config.toml
crop_scale_min = 1
output_stride = 8
weight_standardization = false
grad_clip = 0.5
final_lr_fraction = 0.1
Rows from block 5 of a small segmentation model, named by matrix and row number. Rows with one number belong to one channel. Each number is 128 + 24 x the weight over its row's rms, rounded and kept within 0 to 255. All counts start at 0. Numbers have three digits each.
After each channel's rows are labels from the 100 images, of 14848, where the channel reaches its highest value: "peak on" is the class under the peak; "responds to" is what is common among them. Only what is clearly more common there than usual is listed. The data: aerial photos of the United States (SatlasPretrain). In brackets: how many of the 100.
# convs1: 3x3 conv (model.blocks.5.convs.1.weight, 192x192x3x3, each kernel summed), inputs 0-191
# convs2: expand pointwise conv (model.blocks.5.convs.2.weight, 768x192x1x1, transposed), outputs 0-255

convs1.14:127126122093137131148108105136158105118138105152098114145120151095121127108115173116121141104110152110123096175176188147140113137078115117098067091163194141127131099129147115092134135118134154127130110081134112121077132121087131118088102099100141144130129115114143127134138114147107161098103131094108150143129078103127129131113093124133118127128126157144111115118167149133154156149141158101125116096122133160121134124102142123109122124134154177141157141172186140162143111152143139140072133135187117092138145152125126144086141082112132116110180128174111125098151137128134117087
convs2.14:135136108103141108126128141150103126151083118106106157115148109104155112142135106155114121155098133126122140117230148136106163106118139127184108128139127126129130123142133115139093116173140116154107102108116100117128105178111088118106134124137131182102122116108158132113138123092101117117151159125141139145135051093154122132125184103115105111113092098111180178127124118125113152124112126132132123117146147145114135123135124110080125112127139140124122063103117093114149121113127134088127159111123139138120120136152139132144141110149151182131093128150086134109148120121140132118131119128125153129154124106150141132101163174116159159151115124101122062114109112099189139134159159122106145150115085137122160139145133136144149135140154142154109096028120175102121143144127129
peak on: crop field (25)
responds to: crop field (28)

convs1.35:131145097139133107136140122142076099087149158117135127118134118125158149145126104139136177138131127156130169127162153147146139134181184151130127114142150083152144143169142135146095152140150137130086127199155096136098124104159093127158164129120078124117080162144116136130119170120121106104123154134127132147115148111144131115142138161125167137099107079125136123106092145102133126119114165130129147161136111108138120126150125136157092100133141142133105101153124095083144150134140130093126129103073116112135120147101120089113135204128120127158097156098141176127132165122143130193
convs2.35:093122131142133142130135121116146134152114128126118095122100117121114118118112122132123100116115120117111111128167136135100163145107121137139104123138130133128151119128114139167105113178144099122123165123121136124130141097119102135124122116157132141113124121141146128117144139110109103142148130138117112137134115127129184141136140140121082156123138131135096128119091111110174121126112099130112123125101136144145126063116134119127120128121083125137118149132151154123114133124131148115081133117129091102137124098124126180119123130113139118121205122127158145158151135127142122147141126171140080124134127120133144134114166137098144123104125143102175076173127116119147128139146099106150151148158099147121085121130112106126096170125095135115168103125127138084139127135114155
peak on: crop field (37)
responds to: crop field (39)

convs1.163:095150177124099126113139082148095114164145092151141115116115146144112076083154143144140136082111117107123099134157161128102136118118089120120086111143115086150104113110118134151127119133106110119103134108154152116102128105140110122125133139129120124158138112103120132129174078091148154076180157143104192137162144118146127148133116175117132176123190119131130197120123124137142148131116144109124116174122116167142151131079168108130160141133098128134154144131132140109119113121123117171119125154159143085135142132166151144134103186143116116122082132113142085152106114148152137122
convs2.163:206138108109101149127139136131126110062133163134114160131167139150123153151130113102142134137106131128132148148140146127116121138151144158141190115117128146133121129144071134087145123107155134115165087157143101154155109121129109116138133131143141158165109149099119139109078145135142141144134143132123128138134157105159067104138119070145148170083096121135139108155109119149115114090145142131144141127124127105137136145110127118132090119123144148101132115102143140124128126135139111098104103141127147135125155132143132074109139087077121118111004118158188123109119174122097147107122163140148100157130137101097089141147138141122141142138090146163119113152127122144199116157125120149109068098140143125121145145127110131128131124121130145106140138153103163107157124108128115
peak on: crop field (45)
responds to: crop field (47)

convs1.65:150095130155123160119115107113109135178111130117080161136082151158088120152147137167135137161128111138127150117138105125078126122162111166151123147121119172155140157085121125134122131163123160105138145147136143140094148155148120154149128155179140093095160115141166167102144148120125117144158137130150115092175119137086140110102112137123128146090149135126115109123101137132117136136159144116138165114146086112125097122161140101149144173111094088132224139159115129119137107146113140148137089120116116152169139090129083109153088167165113120121133151096123109107137092153128141137
convs2.65:159127157134142123130142153100107122131134131115119170123147134115101106126114114110114103112117139139126105162056146143123100144106125124109188137141097136119127119132184122179119138142097135105153123128147150122107150137123122130123127101131139101114127113148068168144163118109139136132114137125129125115122120111110067161118160096131152169103136104114125100145154160129158130100144145122121142134115137137162141129125150144147105136121125115135117192148134113151151132113149137149141093149133122130143117130131119119134116144087107128122158104167154156142109113126164127104126130133121079124146128094143079111134154157152194155113106116161127127077138119159138110153125122113144133126109128129117153136125110134149101180128144164133095065084146145147132128026170128
peak on: building (33)
responds to: building (79)

convs1.182:125148122134120072132105082096092122132107125118141154134137105143130131187142102132095094148135101133107075151154218125154105140111115073132151180135125105103109104064104154124103110126076138100140089122140126133174110096113137124115092130136129089100120131135094212140097109091125115109140122113150173172169141141148126134138154128129109144128154103110127129170145132131111139139134106105125132155126110151137122129118120123141109145131100131106119130127125128088114148116125115114118128125108128145107137123150082206134123115152156123114103175136101139124142122138166127130
convs2.182:130131157125105115099119157101158107147128124136109098113115129147124078120115108105119111121125125120121132125150131149137055124131134140159145133138114119143112117126157118159105141152130133157085127176121135139108130117126092130128101140129125187158115121113154094132171139140128135117129106148131108096122138138113136113117104131115047112120094134141093089119106139112099153171091117106117138135160121104140091078170120121088138150146123124108116152128114137117135111118128118122110115096137110125141094105109121201128117157129132114112068106116219164164081122150110142107137122136086118149098109121136103089076118146120130124108187164132107129137137143060113161136096172137114152092085130105115104125131143095102132131141130200134118143130120125161201148134105128
peak on: crop field (51)
responds to: crop field (54)

convs1.137:149107127086117105126103071111128171089100114132182134110141131131163166143193117115140124140118179099122097161074122128116141134100128099139104151135137168145121104070087147122136139114114114136106129093138097106122159125086127113158082107128097158096110132101098090143120135107113114156150108124141155177116101119113172135131134118135130118124101146083110136152110121148153152172116134108136153108140140125153150158088136141090136102137129137098131164138122143129098096101118137132095087147113115103121100153144187145142170104117146148140141104186116154124125140109114119099
convs2.137:067127092135107093127125128104137111102146129117129164133106138087170147115117120182116146115127118104112142137128138138121067124130112168111118120127136129115128126128177130126089114097109101150126099098132095150107127110133104127121140130139110127111138113125099122109182101135111123136126135111120124124104109139115072097153165117145157151118095166118138125120134117110138139098158138139142158128126108123141110126090136116120096119134163127121153142159110091110094111131114149091105137109103114135126122146112094008152110113140129090125046122091162092111108114140102076116088133111128120080141100143160099095154144146101132163142191142139169101147125136107109114119124167146142159132083136129158092134131109147132115102106130137114132104111172130104128126110120141
peak on: crop field (34)
responds to: crop field (39)

convs1.15:147111140136108122126074134116128146174098121132154121139165081118134115119127112105138127132092148116122123070180140116148104100150125113140136130145148149122093083094094125103102145139082089139126141148113141126099171158122137121125107135108108104103123117140090167171123103134106148125110072099131124147121112128117088114116142117156131117085145113100116179144101108128113126104168113083123121079122147104138160157136138104118173162130170149142125138167167141153155109086155156115160156102071162157131091126141139151185121142132111128120110155136112090142180142128116123127
convs2.15:069123089113132102119125110141098115147134127127123174140131118135115140112136100149124118113109116139120134128118132127133099129119153078084100134124133129123130113137124128119170132114129129054132104150143132125142138194122123123127135113124113070130103142190162144128122154103153131131121128119139125117151134111107059139115128114124075137118148124149125102110114150114063130128120117111122136135111157147135165145114138123120139126140132106070130157121133118165096115113115141135113130148125146129153134111135117159112141061134105152149026137146139110149154151124103133103106131127120171142137152163101146111118136135184147115129109154125091154161116108157109120177135128157119109145105125161137131136142133101147110108146114106102135136109140123102104134177110106
peak on: crop field (34)
responds to: crop field (35)

convs1.94:152156117114113140128116092157138125155112135114152125121154096135144146091120113150156083171110132108139134142152110135132127081082128095143139147138130093144094130141118122082118083109139146092139116096060107132160112155164135134134134153113103117084130128101119156126141130071145111101108160149167152164116132157184103120155118123120164128122125138157132121155157122090130133110124120089138169155138098155149149165081164150135132124094084110110112115117113124084126145135129097119140092139150164087120106141146125139089154151123177104133136132097113147103175169140109152171
convs2.94:141114108144110149114115137126132109116123133136113120118108094105152144131130108171115121131102125132139135123156125118153102115119131111149118135125109138130109128122083108082112145100132135097113126161112117115111135151125102108100158128103128210109111121078133151120163134132128102112136127139142126145131250137138110153137148182147123144133088121157123135119127131133141123135123106155171137128137116145180140119116139112149192138090163113127133150105133104129109128113149146089141133136139115126139124125149171081152152164123129089157115125134156156143117160128136123131138149133137077123100128111144023111157095124168086099129157173102145169142138132100094117120121136166130128133096153130143132124117152128087094132127098105102134111149082123141126118164099111
peak on: crop field (26)
responds to: crop field (28)

convs1.107:129148135130096133112125116092082157132130157133101107116131140108109143142130123112106113163133140101102110115129139115142154072113159104155086165165130125137106121081130139119128077137168130094102139093128144125158179111145135124110130120154119079126153089095133104116140142136118109157116114129136150157130177150133101096126171102117113140137139101163143102135125157162153116149115126126122087133138093148147094174157153166150128127143122149160125095086084158122142128111094134139103127079119130103145190111136149139105155178164128127118130154123151120184105167113173181148
convs2.107:120117174100137143132130109143102124158097140129110145115148112132098138130171110161174119160127119115131172125067143158180067144136141147146098170110132114131121132142099134108074132118117149138121155118158149121148148114124124165132124131101133088162125142101113198129109131088161158141125119139153135140137148131123128097128119113129149079126104110144133103145120120142051106140109089114119124133137106133144091162158132116130114131128139134156119108102145134130136124125131106118125129122124164131138110126136113164149120113115120110120152123161100176104161095136148141124103130113101155107138108144153115117106112093118114105082143154142158156191121130135132145175125126130105129119104077100153085130122125158137137101113109107118137137189098146145093148185118140
peak on: building (66)
responds to: building (92)

convs1.0:180122116086119146138111138127147097132092127134128126128099113144132129112158135138133098124094151090124050138167160118137124130097131137129115112178171155133096124170100170141102123102110153113120116096129129116082113145107091119160114115133134158152182137128126178114095116129097156128107131141137153168121082110130117123110089137155148101112130150088100099148082111132109148147121124043117124129136082163129166143137141124120160136122109141108149148170102136113159090124125144172127119122161123146126102127101151145118103087144135148097123147184107159147114132121153132148
convs2.0:100141134140132151141130099140082125112131126135133143132123139135123131112109132134144143119136132137126141129159116126146115129135089103148075130121146130127137119123101117091164129105146130107120132090122126147129114057146106136126116133107112134100132127113120124134156124084137125137121103141130124117152182138130121062107096099080078142148102151112110119139109139107116110121105127122127130156126118123145134122169142100174142147140189130079130145113137062118129182139140137094065102130143126140141105103143157113107111111123136154143127139145109091153104127126124097131083106116123137134138103124130122138145108109141163121136122140117123137179107146114067145090144121097142158125104146146110115118146143087140119102110120161109085099101116109146167116158133077
peak on: crop field (68)
responds to: crop field (70)

convs1.156:117131137086115141117148113110108089144140103163146122116160086158116132139145123077078130110127120095114086117134112177122114153120085123159151166131099101132114143126104133119106103136152121140120141110150120124127112109059098137119143072071113071072116152090124158105074112123093120105158141114180160126162130096163130128155143110125129140118128149135136112108127155123143108131176123103126154114129183118096134096109138122158142120101165126135111112116108153104098111127110132151157156108112177155126151158137161165119144173120120119116104118091108097145134147135141154140
convs2.156:199122030130128095141146130105113135088133113116138130134134135108092121131104155114156146125118119118126127122117102079110100122137142113116120114130135093126161135132111136151145115126112119091106133146106126119119076160116139086111113124115119034151136102124099046120118137139104114124120114134100125103155128109131095113114140109080128126114105105117155125133092118137064110164113128115121124119127111136134117074212111145127118103102086142109134133121158153143121127115116142105094102120161134105120119067128108125105124138106147059131101130082146136119156132145093091059128150126105135131109151119124112128160071113098077116114124137121107107165094144138106086116139121097120124118127159137133173112090130125099127087161137168161113103097113128102106146155132131
peak on: building (33)
responds to: building (87)

convs1.145:146123119137143069144155117158131132101084135123164096156138116170136101102117091139133091079145118116106114103229140117122128125097143176138132111151116122154164108117134171075105121133150156162100141113178098142120149107106124096086127161107143095110102121138119116121181137114143156163167141121102131134146139139133123117114110114115138130109125121130141121119112092133130140123106137139116114132129139101098105135127090150159111118131144175110137108174104118131159139147128171134171176130067146138155102162140122146138128108148137123149116141111127123146099185119093103094
convs2.145:167113088155142118141122162148113111148125131139125178149103107157084139112136130199108155134125131128129142128116129120118128113119138126134131123115130155129125131097135107076114140069124131145180087137157115110131155142133122145126160149116131159192145143148159153101186108128147137114143138104120131132151125120147105124128108147115151161118127107132128113145127116122087080031085116121116141115117115155070129157145126076147112106111113140155105123132153116117111152111133155151127170160114172120152118132142130123138133077118110155122070133125086160150134132130138136125135096132126111119155123140127170136084121135148106110145133095111130127129130112150125121137166138161115126139137132151113166095149142122112150163140142164126154150091093107163156119130119148
peak on: crop field (47)
responds to: crop field (47)

convs1.159:135137149114141113107139126126114148146095072150134126116135118135132093118121093145138124144156154140078117094127166132090129136103143110134114123131127136098119182080122151141104139099098141154136156143135122124122111105114126124089092098143117092122127120103061152125109079057095125083185156158095143185179147151109102171136143141123122144143149152169119141121148110138143152134128126131125095177141132136165126144114120133138137147135133122150130113136121145106082089112120134186100144139116136090119172155124163130137187134160113119143145142164134104172136131130165153110
convs2.159:046128145124129133137125110141141158105111135127127134143139116150133142091163103141143117123118125130139121109189140137136145133139129100110145120141114136126122136126170143113152133129130136136130124157136118117138120099127139132124144134142118113162137119131064145139139112106127125113139123135130107113148076129101212085138109170151141131149113140119213140119164126122114154182140144112115121133128097144109113142105143160140051122148154118159133131136115155107162161126112168195133189137133117092135129114138131040118075135141128179128078152165129132115108209123113082108132114144154081123130113174095184155116137117145093145142118162141151131227136103121171120113143107138127150117121092099121068131116163130081111136116092121148134143147143143122150108110145110
peak on: crop field (33)
responds to: crop field (34)

convs1.188:133110159111125097148132104156116123158091095114137128144138118127145182134150123154125125109105132077141105141218205117147140134085122102122141094187121121105099162127098139141116132145150124135098121122131097092194135116113163117096128100108101129165123146117108153125152095162104102134136142121158162118139119141152149090122133098126144092105102093090104125130156092116134137128126092109126120123133143097138100091163116123143147100144115138099132159170119135099081131145144130111062127118122148128137118162140121107128146091093111122146115184099137107130111118132153137125
convs2.188:072125111141114138117127148103086106115139148130135125124201132135172133129103141151130126114132131127147142135174115156127160106145114112148107144142122112122135136146107136134122145118128127093097099146115155122119117117113122096130097109134123166152127120094102112124159133154149126115140115144123124114101125146115101107143162134120170161104089109141112143151109132112134166090159134127122133135143129120093136122071133139161153154119126132087149131132150089108126148100107163148115137113123118136125072164105115063102107122139113159100060131134159150147130110144131133115142181133112167146129151144136205139131150141141201120155125138127189103130154147124105125161135135097099112132135151122097121114116118157158102133163128162128153144239124129137167121136175139
peak on: crop field (61)
responds to: crop field (62)

convs1.142:129139144120153150123140074102113118125088114127126142125105076107155129162137161125099175130149157136147118125162152094148129148142142100110143120151155138156185125100183108144149099110112100125089160106135110090128138138074125141129105115108142187197133138095137142135116125101133128103114159093110155140148082110149129096101124086142144106107117138105138102127143089116152084121139117111138129123141112115148149101084158127138167112136090148127090115180153117150080169133119120126090131126120110112153141156128163113102189109114119124142136116144082149127123100125136097149
convs2.142:130125095145135128124134123129112086133146110120136113140075118105132121144142123158133133137139114115121127122185119121120157116123107139140098112119136087118130121132133119139125118101115105132098134135170156129130171113146128127129106126138108181163138129118161084136122139144143119127132109152111131113128157131137064096145137111096075077167117127135106125126114137121124110100090122146111133114138114122135100129170114103124091121151138135111133154128128113098148126120140123115107091111138102125131123119118146046132128145110077039145130139124153189147107120096185119140163130153136103131116129131103148082108133110164085154116097148133150140183147128124104129132124131117128125145162179128124137086149145124127123090121103098148134148116100083105114108159128100
peak on: crop field (44)
responds to: crop field (48)

convs1.67:158049106129131123127161125143116097146134162134094124126123131087142155119134160141167103153127126152136124087166135154062141140096137136164165110121155144127086128118139138143148103136075116108150130120099106116108142146113143159103106147121157110118120123106141157116113123100096124143124141127117118131095170108133142101115113139156136102123126184129096125180099120143138117144115102179125129137149134147099122144130158107142155151138134133097176113183162120144142145128206137083113101160160148159113111115137118077174099099152123136138124122159099150140106103147132175142
convs2.67:168121146134113146131129129110179136165115135131143120120126132111110125092155129175103129139141143117131114130065138142113153144129137111126108129137114111120111137141081098140145136118143136104119104135137152130132141170124114117137110128118119080159121133103166156126141121121103128137135115139117127121126145132115073157108110145153134117138102131128139111122119120146225151123116129130128139156132142108087121163162109142120117117136157110126151118134147114124133127128127125155129114116132130115110121119129182106110131136112146131112185108154133158097118077134138218143152129159096119137153158156106117122136158125180176118142130053144146096150149152137130117141157129076114158110145086134111129134146126118168121181136061127103158108082133130110113138093137126
peak on: building (34)
responds to: building (73)

convs1.16:118098159133151131129133176151128101148169147124135090139169163156115110103125139164130122143135121168125156151140136112152135117128128128100129108111136090118151101085108097108139168102091108129108120121127121135092120109140096118126100112113097117124134078131122154095110123129127114111223175125123188193135153114118158159166165150123130124142164174096129140123164123131100116121122146152120063162109149128107151106125100120113141117098083115159144092118158115102127142120120133160112128135123135196107121098147153099152144076163145130116146122138142129119121125146124103138
convs2.16:110125097128125102126122118147126123143165118130123104117134136103140143156163122145132125141110115124126128116180128108130214102124128120141138112115143145127106125130114127106125123093125124192176146168122148125123115141123134119129176131106137110157128134130086120113168126189114118139137126115161132130115158132133144205114160141120105120164122151126114160124145134120135096200140115143155125120108129104110111131089109135130126151130146114141124108114125117124122141099114137101160155136122119137132152158144089151139176132123135155143148153148065131142156126137126105095133129123105122115050125178123111127143112125093121115145121039134118089149131123105087112126089132101120095143156055108103171145138131119128110150124151135112107118159115125130078117087115112
peak on: building (34)
responds to: building (87)

convs1.7:133174122142124086124140155157143119127093028113174145098109140129111129102126131120133197131150141134123120091124142106154142159116139138099086194164111123132085133112152112117127122150149131106134115091130143132135127117172151140169126169122097139124096141140178108145168175143133136130083124132139129102142132076152104135168117115126142183091132127127150119121152151147145097105106137096137115168134119110125125130096157137137096138127114142121141134117144116154148098142118117103107068090104126081120124132145100122089125149145120110096109116071126157120119137131101138135
convs2.7:153125127120112124112116104108088118096130126118129133131106114140113113120138127144110135127121124121121083120134116112122063104130123129103160153131113119114146123124153125121094103103123121155106120164077102117120110107121116119128116120130117068131130123092108172123156120117103129096127124134131116115131090121129178020118134108131148224105102141130153136134124116137090125143121107122124126109117118093101104139210131112145043123119100114142118133125124128106124115117126150105095152120118124106122110114122132103119114120112119171140161123142000172118127018123130123120160142131157100112142136137123107133132096113130136131111132120105104148168114123130188146128140111154144178118121151143131112146132124129109143130123138144148164184172156087153132142187116120
peak on: building (50)
responds to: building (97)

convs1.48:144103123162110163134088092131146141149141151121113181143084133170128129145122103135127131163127115161145133096163108137150101089173136150155133145116132159100159138102159131140117122144125153143119115106117165116093119142152150148141118134162147132123134152121120111125130126114126119139115146146158121133139134118116130152113130112138120136068098165124167085142125151169160143170138177113124108076159127112143113123172154117109171122132144126129114163129067148107152146149142168125104153109174127044126151125140093120134052135152133160124106158172113087138127105128165112130
convs2.48:094128152132124132109143117130125151109124128136133129129119123179177094137153122126116121129144136132141118132070116137129225141136140109121126118130131131131112134131168112153156119186148110129151092205125121125129138132141107123112102117144116038143125127160086188116130144147119130145118123130110122140139133142144111119121137125141141177131105136108133116114148108120124145128144132135088116116113120146075120144102131144114124118127160133178129111136137152113142115145114108156094126135121141116142141163114139147142133147153109071122140111143070100157126070134114121105173138119151122106098121044078183149121152129131119083121142103123145156134133133118061143118146115131117112129133136139137111127144140145110112123151127172090122152099131133106061134096104106
peak on: building (36)
responds to: building (93)