{"dataset": "aerial photos of the United States (SatlasPretrain)", "image_size": 48, "rotation_deg": 5, "num_classes": 8, "activation": "relu", "kernel_size": 3, "nesterov": true, "steps": 8900, "adamw_weight_decay_other_params": 0.05}
Rows from block 2 of a small segmentation model, named by matrix and row number. Rows with one number belong to one channel. Each number is 50 + 15 x the weight over its row's rms, rounded and kept within 0 to 99. All counts start at 0. After the name is the row's rms in percent of the matrix's.
After each channel's rows are labels from the 100 images, of 14848, where the channel reaches its highest value: "strongest on" is what is common among them. Only what is clearly more common there than usual is listed. The data: aerial photos of the United States (SatlasPretrain).
# convs1: 3x3 conv, stride 2 (model.blocks.2.convs.1.weight, 96x96x3x3, each kernel summed), inputs 0-95
# convs2: expand pointwise conv (model.blocks.2.convs.2.weight, 384x96x1x1, transposed), outputs 0-95

convs1.46 093:40 31 56 30 79 44 65 56 32 66 53 48 45 41 52 43 51 61 56 45 81 48 64 45 62 56 47 63 61 68 16 63 63 29 77 55 21 68 47 44 67 50 41 23 39 73 62 86 50 42 50 68 90 57 35 77 30 41 67 60 70 60 39 67 51 52 52 18 31 52 63 65 42 46 42 50 35 41 74 55 41 41 60 53 57 40 32 44 47 37 29 45 53 37 34 49
convs2.46 099:60 48 52 46 50 59 45 43 59 38 53 39 34 25 45 35 37 43 50 37 65 91 35 34 49 77 37 47 49 49 69 27 31 27 25 48 34 51 59 32 61 66 33 62 14 73 41 37 26 44 49 35 40 60 40 54 34 49 81 49 65 41 63 64 76 49 55 38 27 48 43 75 76 44 49 70 56 58 39 34 50 71 50 57 18 63 25 47 41 56 41 66 44 08 32 41
strongest on: building

convs1.44 105:61 10 36 77 68 54 43 50 63 56 42 52 39 26 56 61 66 37 48 49 26 41 57 36 65 40 26 56 65 45 41 59 82 70 53 43 46 38 51 85 77 48 49 38 37 35 42 76 50 50 54 47 69 44 40 53 76 62 71 53 44 29 48 43 50 33 39 56 51 55 60 23 71 49 42 45 28 64 71 39 67 24 64 27 77 50 45 53 47 37 63 36 40 78 47 26
convs2.44 098:74 46 39 47 52 74 59 51 58 54 45 49 31 51 52 54 51 42 45 46 60 52 51 36 56 11 73 38 55 41 43 59 49 57 11 61 62 01 40 32 48 46 71 40 64 43 48 67 35 44 55 46 34 39 65 57 49 57 61 41 66 34 49 37 60 50 54 78 68 50 31 57 43 50 47 18 72 65 66 58 89 40 44 43 47 59 42 64 54 37 47 55 53 56 40 52
strongest on: crop field

convs1.90 108:72 31 47 62 57 52 44 39 57 46 40 34 37 55 48 33 64 52 66 53 59 41 51 59 41 50 42 61 47 40 38 50 61 47 62 75 66 48 52 49 52 69 43 61 38 41 31 47 29 37 30 90 72 51 60 64 45 47 28 40 48 56 50 32 45 47 42 36 29 54 48 47 04 11 37 70 45 63 66 20 64 67 30 60 61 92 59 58 68 67 60 50 67 83 53 59
convs2.90 092:62 46 24 52 42 56 47 26 53 31 45 67 69 42 36 51 25 29 50 68 38 74 56 46 89 67 40 48 50 36 67 73 55 57 29 49 45 56 57 49 49 49 45 32 27 48 57 58 71 63 58 60 90 64 62 66 25 53 39 32 26 43 54 56 42 57 50 30 45 47 63 85 60 30 54 52 41 31 46 49 36 10 63 51 27 48 81 37 47 44 35 41 70 37 80 31
strongest on: crop field

convs1.10 123:40 68 42 32 38 32 79 52 35 43 50 34 54 46 36 47 43 59 23 22 79 80 45 51 42 66 64 50 51 52 33 47 64 47 56 50 51 53 44 66 44 37 27 71 65 50 71 47 21 59 49 99 52 47 38 68 75 40 76 57 44 57 64 31 50 46 53 46 40 47 56 47 32 42 49 78 42 57 43 41 37 49 78 30 47 82 22 55 51 63 29 44 56 54 30 53
convs2.10 092:53 19 31 44 57 48 47 24 37 77 65 40 44 46 83 44 23 52 36 91 43 43 34 32 71 34 32 59 37 64 88 52 45 68 80 52 52 39 51 63 52 39 25 59 53 41 56 52 54 51 35 48 70 43 53 24 31 50 35 43 56 58 57 45 87 51 60 56 52 37 49 65 44 68 53 40 34 51 31 61 38 63 56 51 42 51 52 48 53 44 46 60 45 45 53 70
strongest on: building

convs1.14 078:68 60 54 42 44 46 67 56 40 61 48 58 43 54 55 69 49 19 36 71 49 58 59 59 25 14 60 77 57 39 45 66 67 30 45 74 46 35 24 32 21 69 38 43 34 28 70 46 42 72 71 44 54 67 62 60 69 78 54 49 30 39 47 32 39 77 35 59 56 49 47 53 75 73 76 34 35 50 54 52 65 45 54 79 43 40 53 47 33 31 53 53 38 72 42 46
convs2.14 085:53 28 42 63 70 58 35 60 41 62 50 53 54 47 34 67 64 25 57 32 55 99 50 41 49 62 56 47 56 52 43 43 55 57 68 57 49 41 53 51 87 34 42 50 44 45 37 44 25 53 52 41 33 42 57 57 46 49 67 45 58 42 49 37 38 42 70 53 50 52 27 00 46 51 29 29 60 76 53 55 64 45 51 36 52 34 51 37 34 46 31 53 71 57 30 61
strongest on: crop field

convs1.39 085:00 46 56 71 37 53 38 62 52 69 39 47 68 42 41 69 50 24 54 44 54 29 35 45 58 46 39 38 31 40 52 45 68 49 39 52 74 80 67 98 48 51 46 53 69 63 61 86 74 69 44 63 47 46 35 80 44 37 47 40 51 27 49 55 49 50 51 56 58 40 54 50 15 45 75 37 53 45 42 41 70 51 47 56 71 53 27 30 45 41 58 48 54 69 61 52
convs2.39 091:53 51 35 63 52 70 52 56 50 46 38 58 61 49 67 44 59 46 70 41 49 45 39 25 38 31 46 47 42 43 53 62 56 54 34 52 44 59 55 23 46 57 20 46 22 64 41 48 64 61 38 33 41 37 50 34 49 73 51 56 46 60 56 56 52 21 27 80 21 64 27 59 50 43 26 52 35 49 48 36 64 29 66 44 53 74 49 62 57 34 48 29 45 54 19 41
strongest on: building

convs1.31 091:51 37 32 42 87 69 50 23 67 53 61 46 43 37 65 43 45 32 51 54 35 56 39 74 58 53 70 76 52 36 30 34 38 49 42 54 33 50 62 56 88 46 63 53 45 53 65 24 25 20 50 54 31 55 28 30 14 41 59 46 65 53 34 80 44 23 68 57 46 47 49 26 55 56 71 57 54 38 25 54 55 45 45 35 40 51 46 49 68 48 69 47 48 61 26 72
convs2.31 105:45 57 46 61 72 57 73 25 54 52 60 43 31 40 57 79 34 50 31 56 88 48 54 40 15 89 32 25 41 26 59 35 52 62 46 52 07 66 60 44 53 49 86 48 48 45 60 63 20 38 20 18 53 34 40 64 43 61 41 51 66 57 37 74 52 47 34 63 27 55 50 80 40 73 57 70 51 47 39 30 45 75 33 65 36 61 51 59 40 33 64 51 37 51 66 49
strongest on: building

convs1.55 095:45 58 25 52 62 85 34 40 23 50 44 51 35 51 51 46 53 77 23 21 76 61 47 88 53 50 51 48 55 37 18 29 36 37 47 51 56 70 66 47 47 57 46 68 50 74 46 32 21 72 44 65 69 48 13 47 48 64 51 47 62 49 36 47 65 60 53 38 41 45 68 33 48 69 58 68 37 41 54 42 30 29 26 48 77 45 39 66 55 58 49 48 42 69 41 63
convs2.55 107:42 16 67 33 39 56 53 39 53 33 40 62 40 24 43 50 08 49 63 53 72 45 24 42 52 63 39 26 57 33 30 38 66 41 48 47 40 56 52 99 45 41 69 43 49 56 57 60 42 54 57 55 55 69 68 41 83 68 74 77 56 61 53 39 73 68 59 48 66 31 32 47 47 48 63 27 69 62 57 50 52 14 63 40 47 58 73 15 59 57 46 60 51 62 57 52
strongest on: crop field

convs1.52 133:41 12 53 26 45 70 60 49 60 42 35 61 37 65 45 64 39 60 33 73 79 45 58 19 36 41 52 47 49 44 70 38 52 75 78 07 72 65 47 64 56 43 44 72 57 59 66 46 43 46 62 52 44 25 45 54 38 49 24 53 63 35 79 75 68 61 49 53 63 45 45 70 58 43 26 69 61 43 48 62 44 37 46 40 51 64 35 60 39 33 51 48 19 29 42 47
convs2.52 101:68 59 50 34 36 48 73 18 29 52 24 50 42 29 55 33 15 36 54 48 44 71 78 81 26 36 17 35 65 62 45 46 49 57 50 70 56 52 29 57 65 48 57 57 36 38 62 49 60 75 44 21 45 44 58 64 89 57 48 44 30 43 46 58 35 53 59 57 41 53 46 19 59 63 27 62 48 39 50 54 36 72 20 41 58 78 79 63 62 46 66 52 45 35 49 47
strongest on: crop field

convs1.35 096:60 35 51 86 39 52 60 56 64 32 82 77 54 53 37 32 24 47 35 52 52 25 28 56 47 28 58 51 56 30 75 47 50 36 46 29 18 51 55 46 62 59 46 32 61 41 56 63 52 59 54 19 89 38 35 30 51 52 57 53 40 33 38 49 69 70 69 62 52 18 55 63 72 76 60 31 55 64 46 49 35 73 36 54 49 58 52 45 46 79 40 44 52 55 39 44
convs2.35 093:22 68 49 47 58 40 76 88 35 49 35 39 46 11 66 66 39 62 68 77 29 31 52 48 24 38 34 70 52 27 62 41 42 42 45 57 51 57 52 35 61 34 50 31 76 24 50 05 38 48 51 49 54 67 42 89 56 43 93 30 74 41 62 52 27 60 39 21 31 47 59 23 42 37 70 29 64 32 30 72 29 66 49 59 12 45 82 67 60 21 09 54 44 39 59 42
strongest on: building

convs1.15 103:53 51 64 29 57 40 56 51 25 82 71 34 62 68 69 38 66 34 57 43 50 41 57 51 61 50 67 56 65 57 25 50 66 59 70 62 54 55 48 53 71 49 45 66 35 49 47 64 51 44 49 42 41 53 57 45 59 43 77 39 22 82 50 46 52 54 58 56 57 79 49 48 47 41 64 55 31 74 16 63 45 20 51 28 25 36 45 59 56 55 02 56 47 53 22 83
convs2.15 099:98 45 74 65 37 65 44 27 38 40 49 48 64 45 76 71 46 62 48 77 55 84 66 48 84 57 39 63 53 62 44 56 60 55 96 49 57 85 34 95 84 57 53 45 71 44 44 42 50 39 56 53 53 46 22 29 25 48 54 52 36 60 58 30 46 52 79 45 52 77 39 57 61 58 53 31 59 75 98 70 51 53 54 47 25 49 47 30 57 54 43 35 41 69 32 45
strongest on: building

convs1.16 092:68 50 40 62 92 54 46 50 59 46 38 76 42 25 47 62 43 57 47 59 26 51 52 45 70 39 38 64 62 32 55 68 52 54 46 57 66 66 61 50 55 50 63 82 67 70 37 38 62 50 46 77 45 54 78 40 63 66 56 37 35 45 50 62 36 43 55 51 63 67 68 09 46 45 24 46 66 17 24 54 72 26 24 50 58 73 63 40 76 32 41 51 45 57 53 58
convs2.16 094:73 50 71 45 75 45 48 41 30 43 33 60 61 37 56 53 22 57 64 50 31 48 44 44 65 70 46 53 30 49 44 55 63 54 75 57 49 36 81 76 64 59 70 60 69 45 66 65 60 57 50 42 56 31 57 41 70 60 58 42 46 48 50 48 51 81 45 35 66 65 49 52 54 82 47 20 45 42 53 17 81 67 61 54 75 55 47 55 33 72 62 29 55 47 18 53
strongest on: crop field

convs1.67 107:25 76 63 27 50 25 50 79 44 42 40 90 49 32 70 62 43 44 29 62 32 54 43 61 53 39 54 43 42 56 61 47 50 50 64 53 36 23 38 74 22 55 54 49 43 30 28 70 55 60 31 54 63 76 37 85 43 69 43 45 64 53 39 80 42 28 33 55 29 51 67 51 47 42 33 32 70 49 36 55 35 49 34 75 54 53 51 66 54 29 63 43 46 50 33 47
convs2.67 101:30 41 54 66 68 33 44 37 47 61 48 38 22 31 35 33 58 49 47 48 46 59 59 63 73 27 59 59 52 51 67 62 47 46 36 70 25 90 56 18 78 55 30 47 50 45 49 45 30 34 75 40 65 27 39 39 67 75 38 55 47 78 14 34 23 44 42 69 58 74 61 76 46 53 34 65 46 62 14 59 50 37 36 50 43 81 74 37 39 69 48 40 40 39 67 49
strongest on: crop field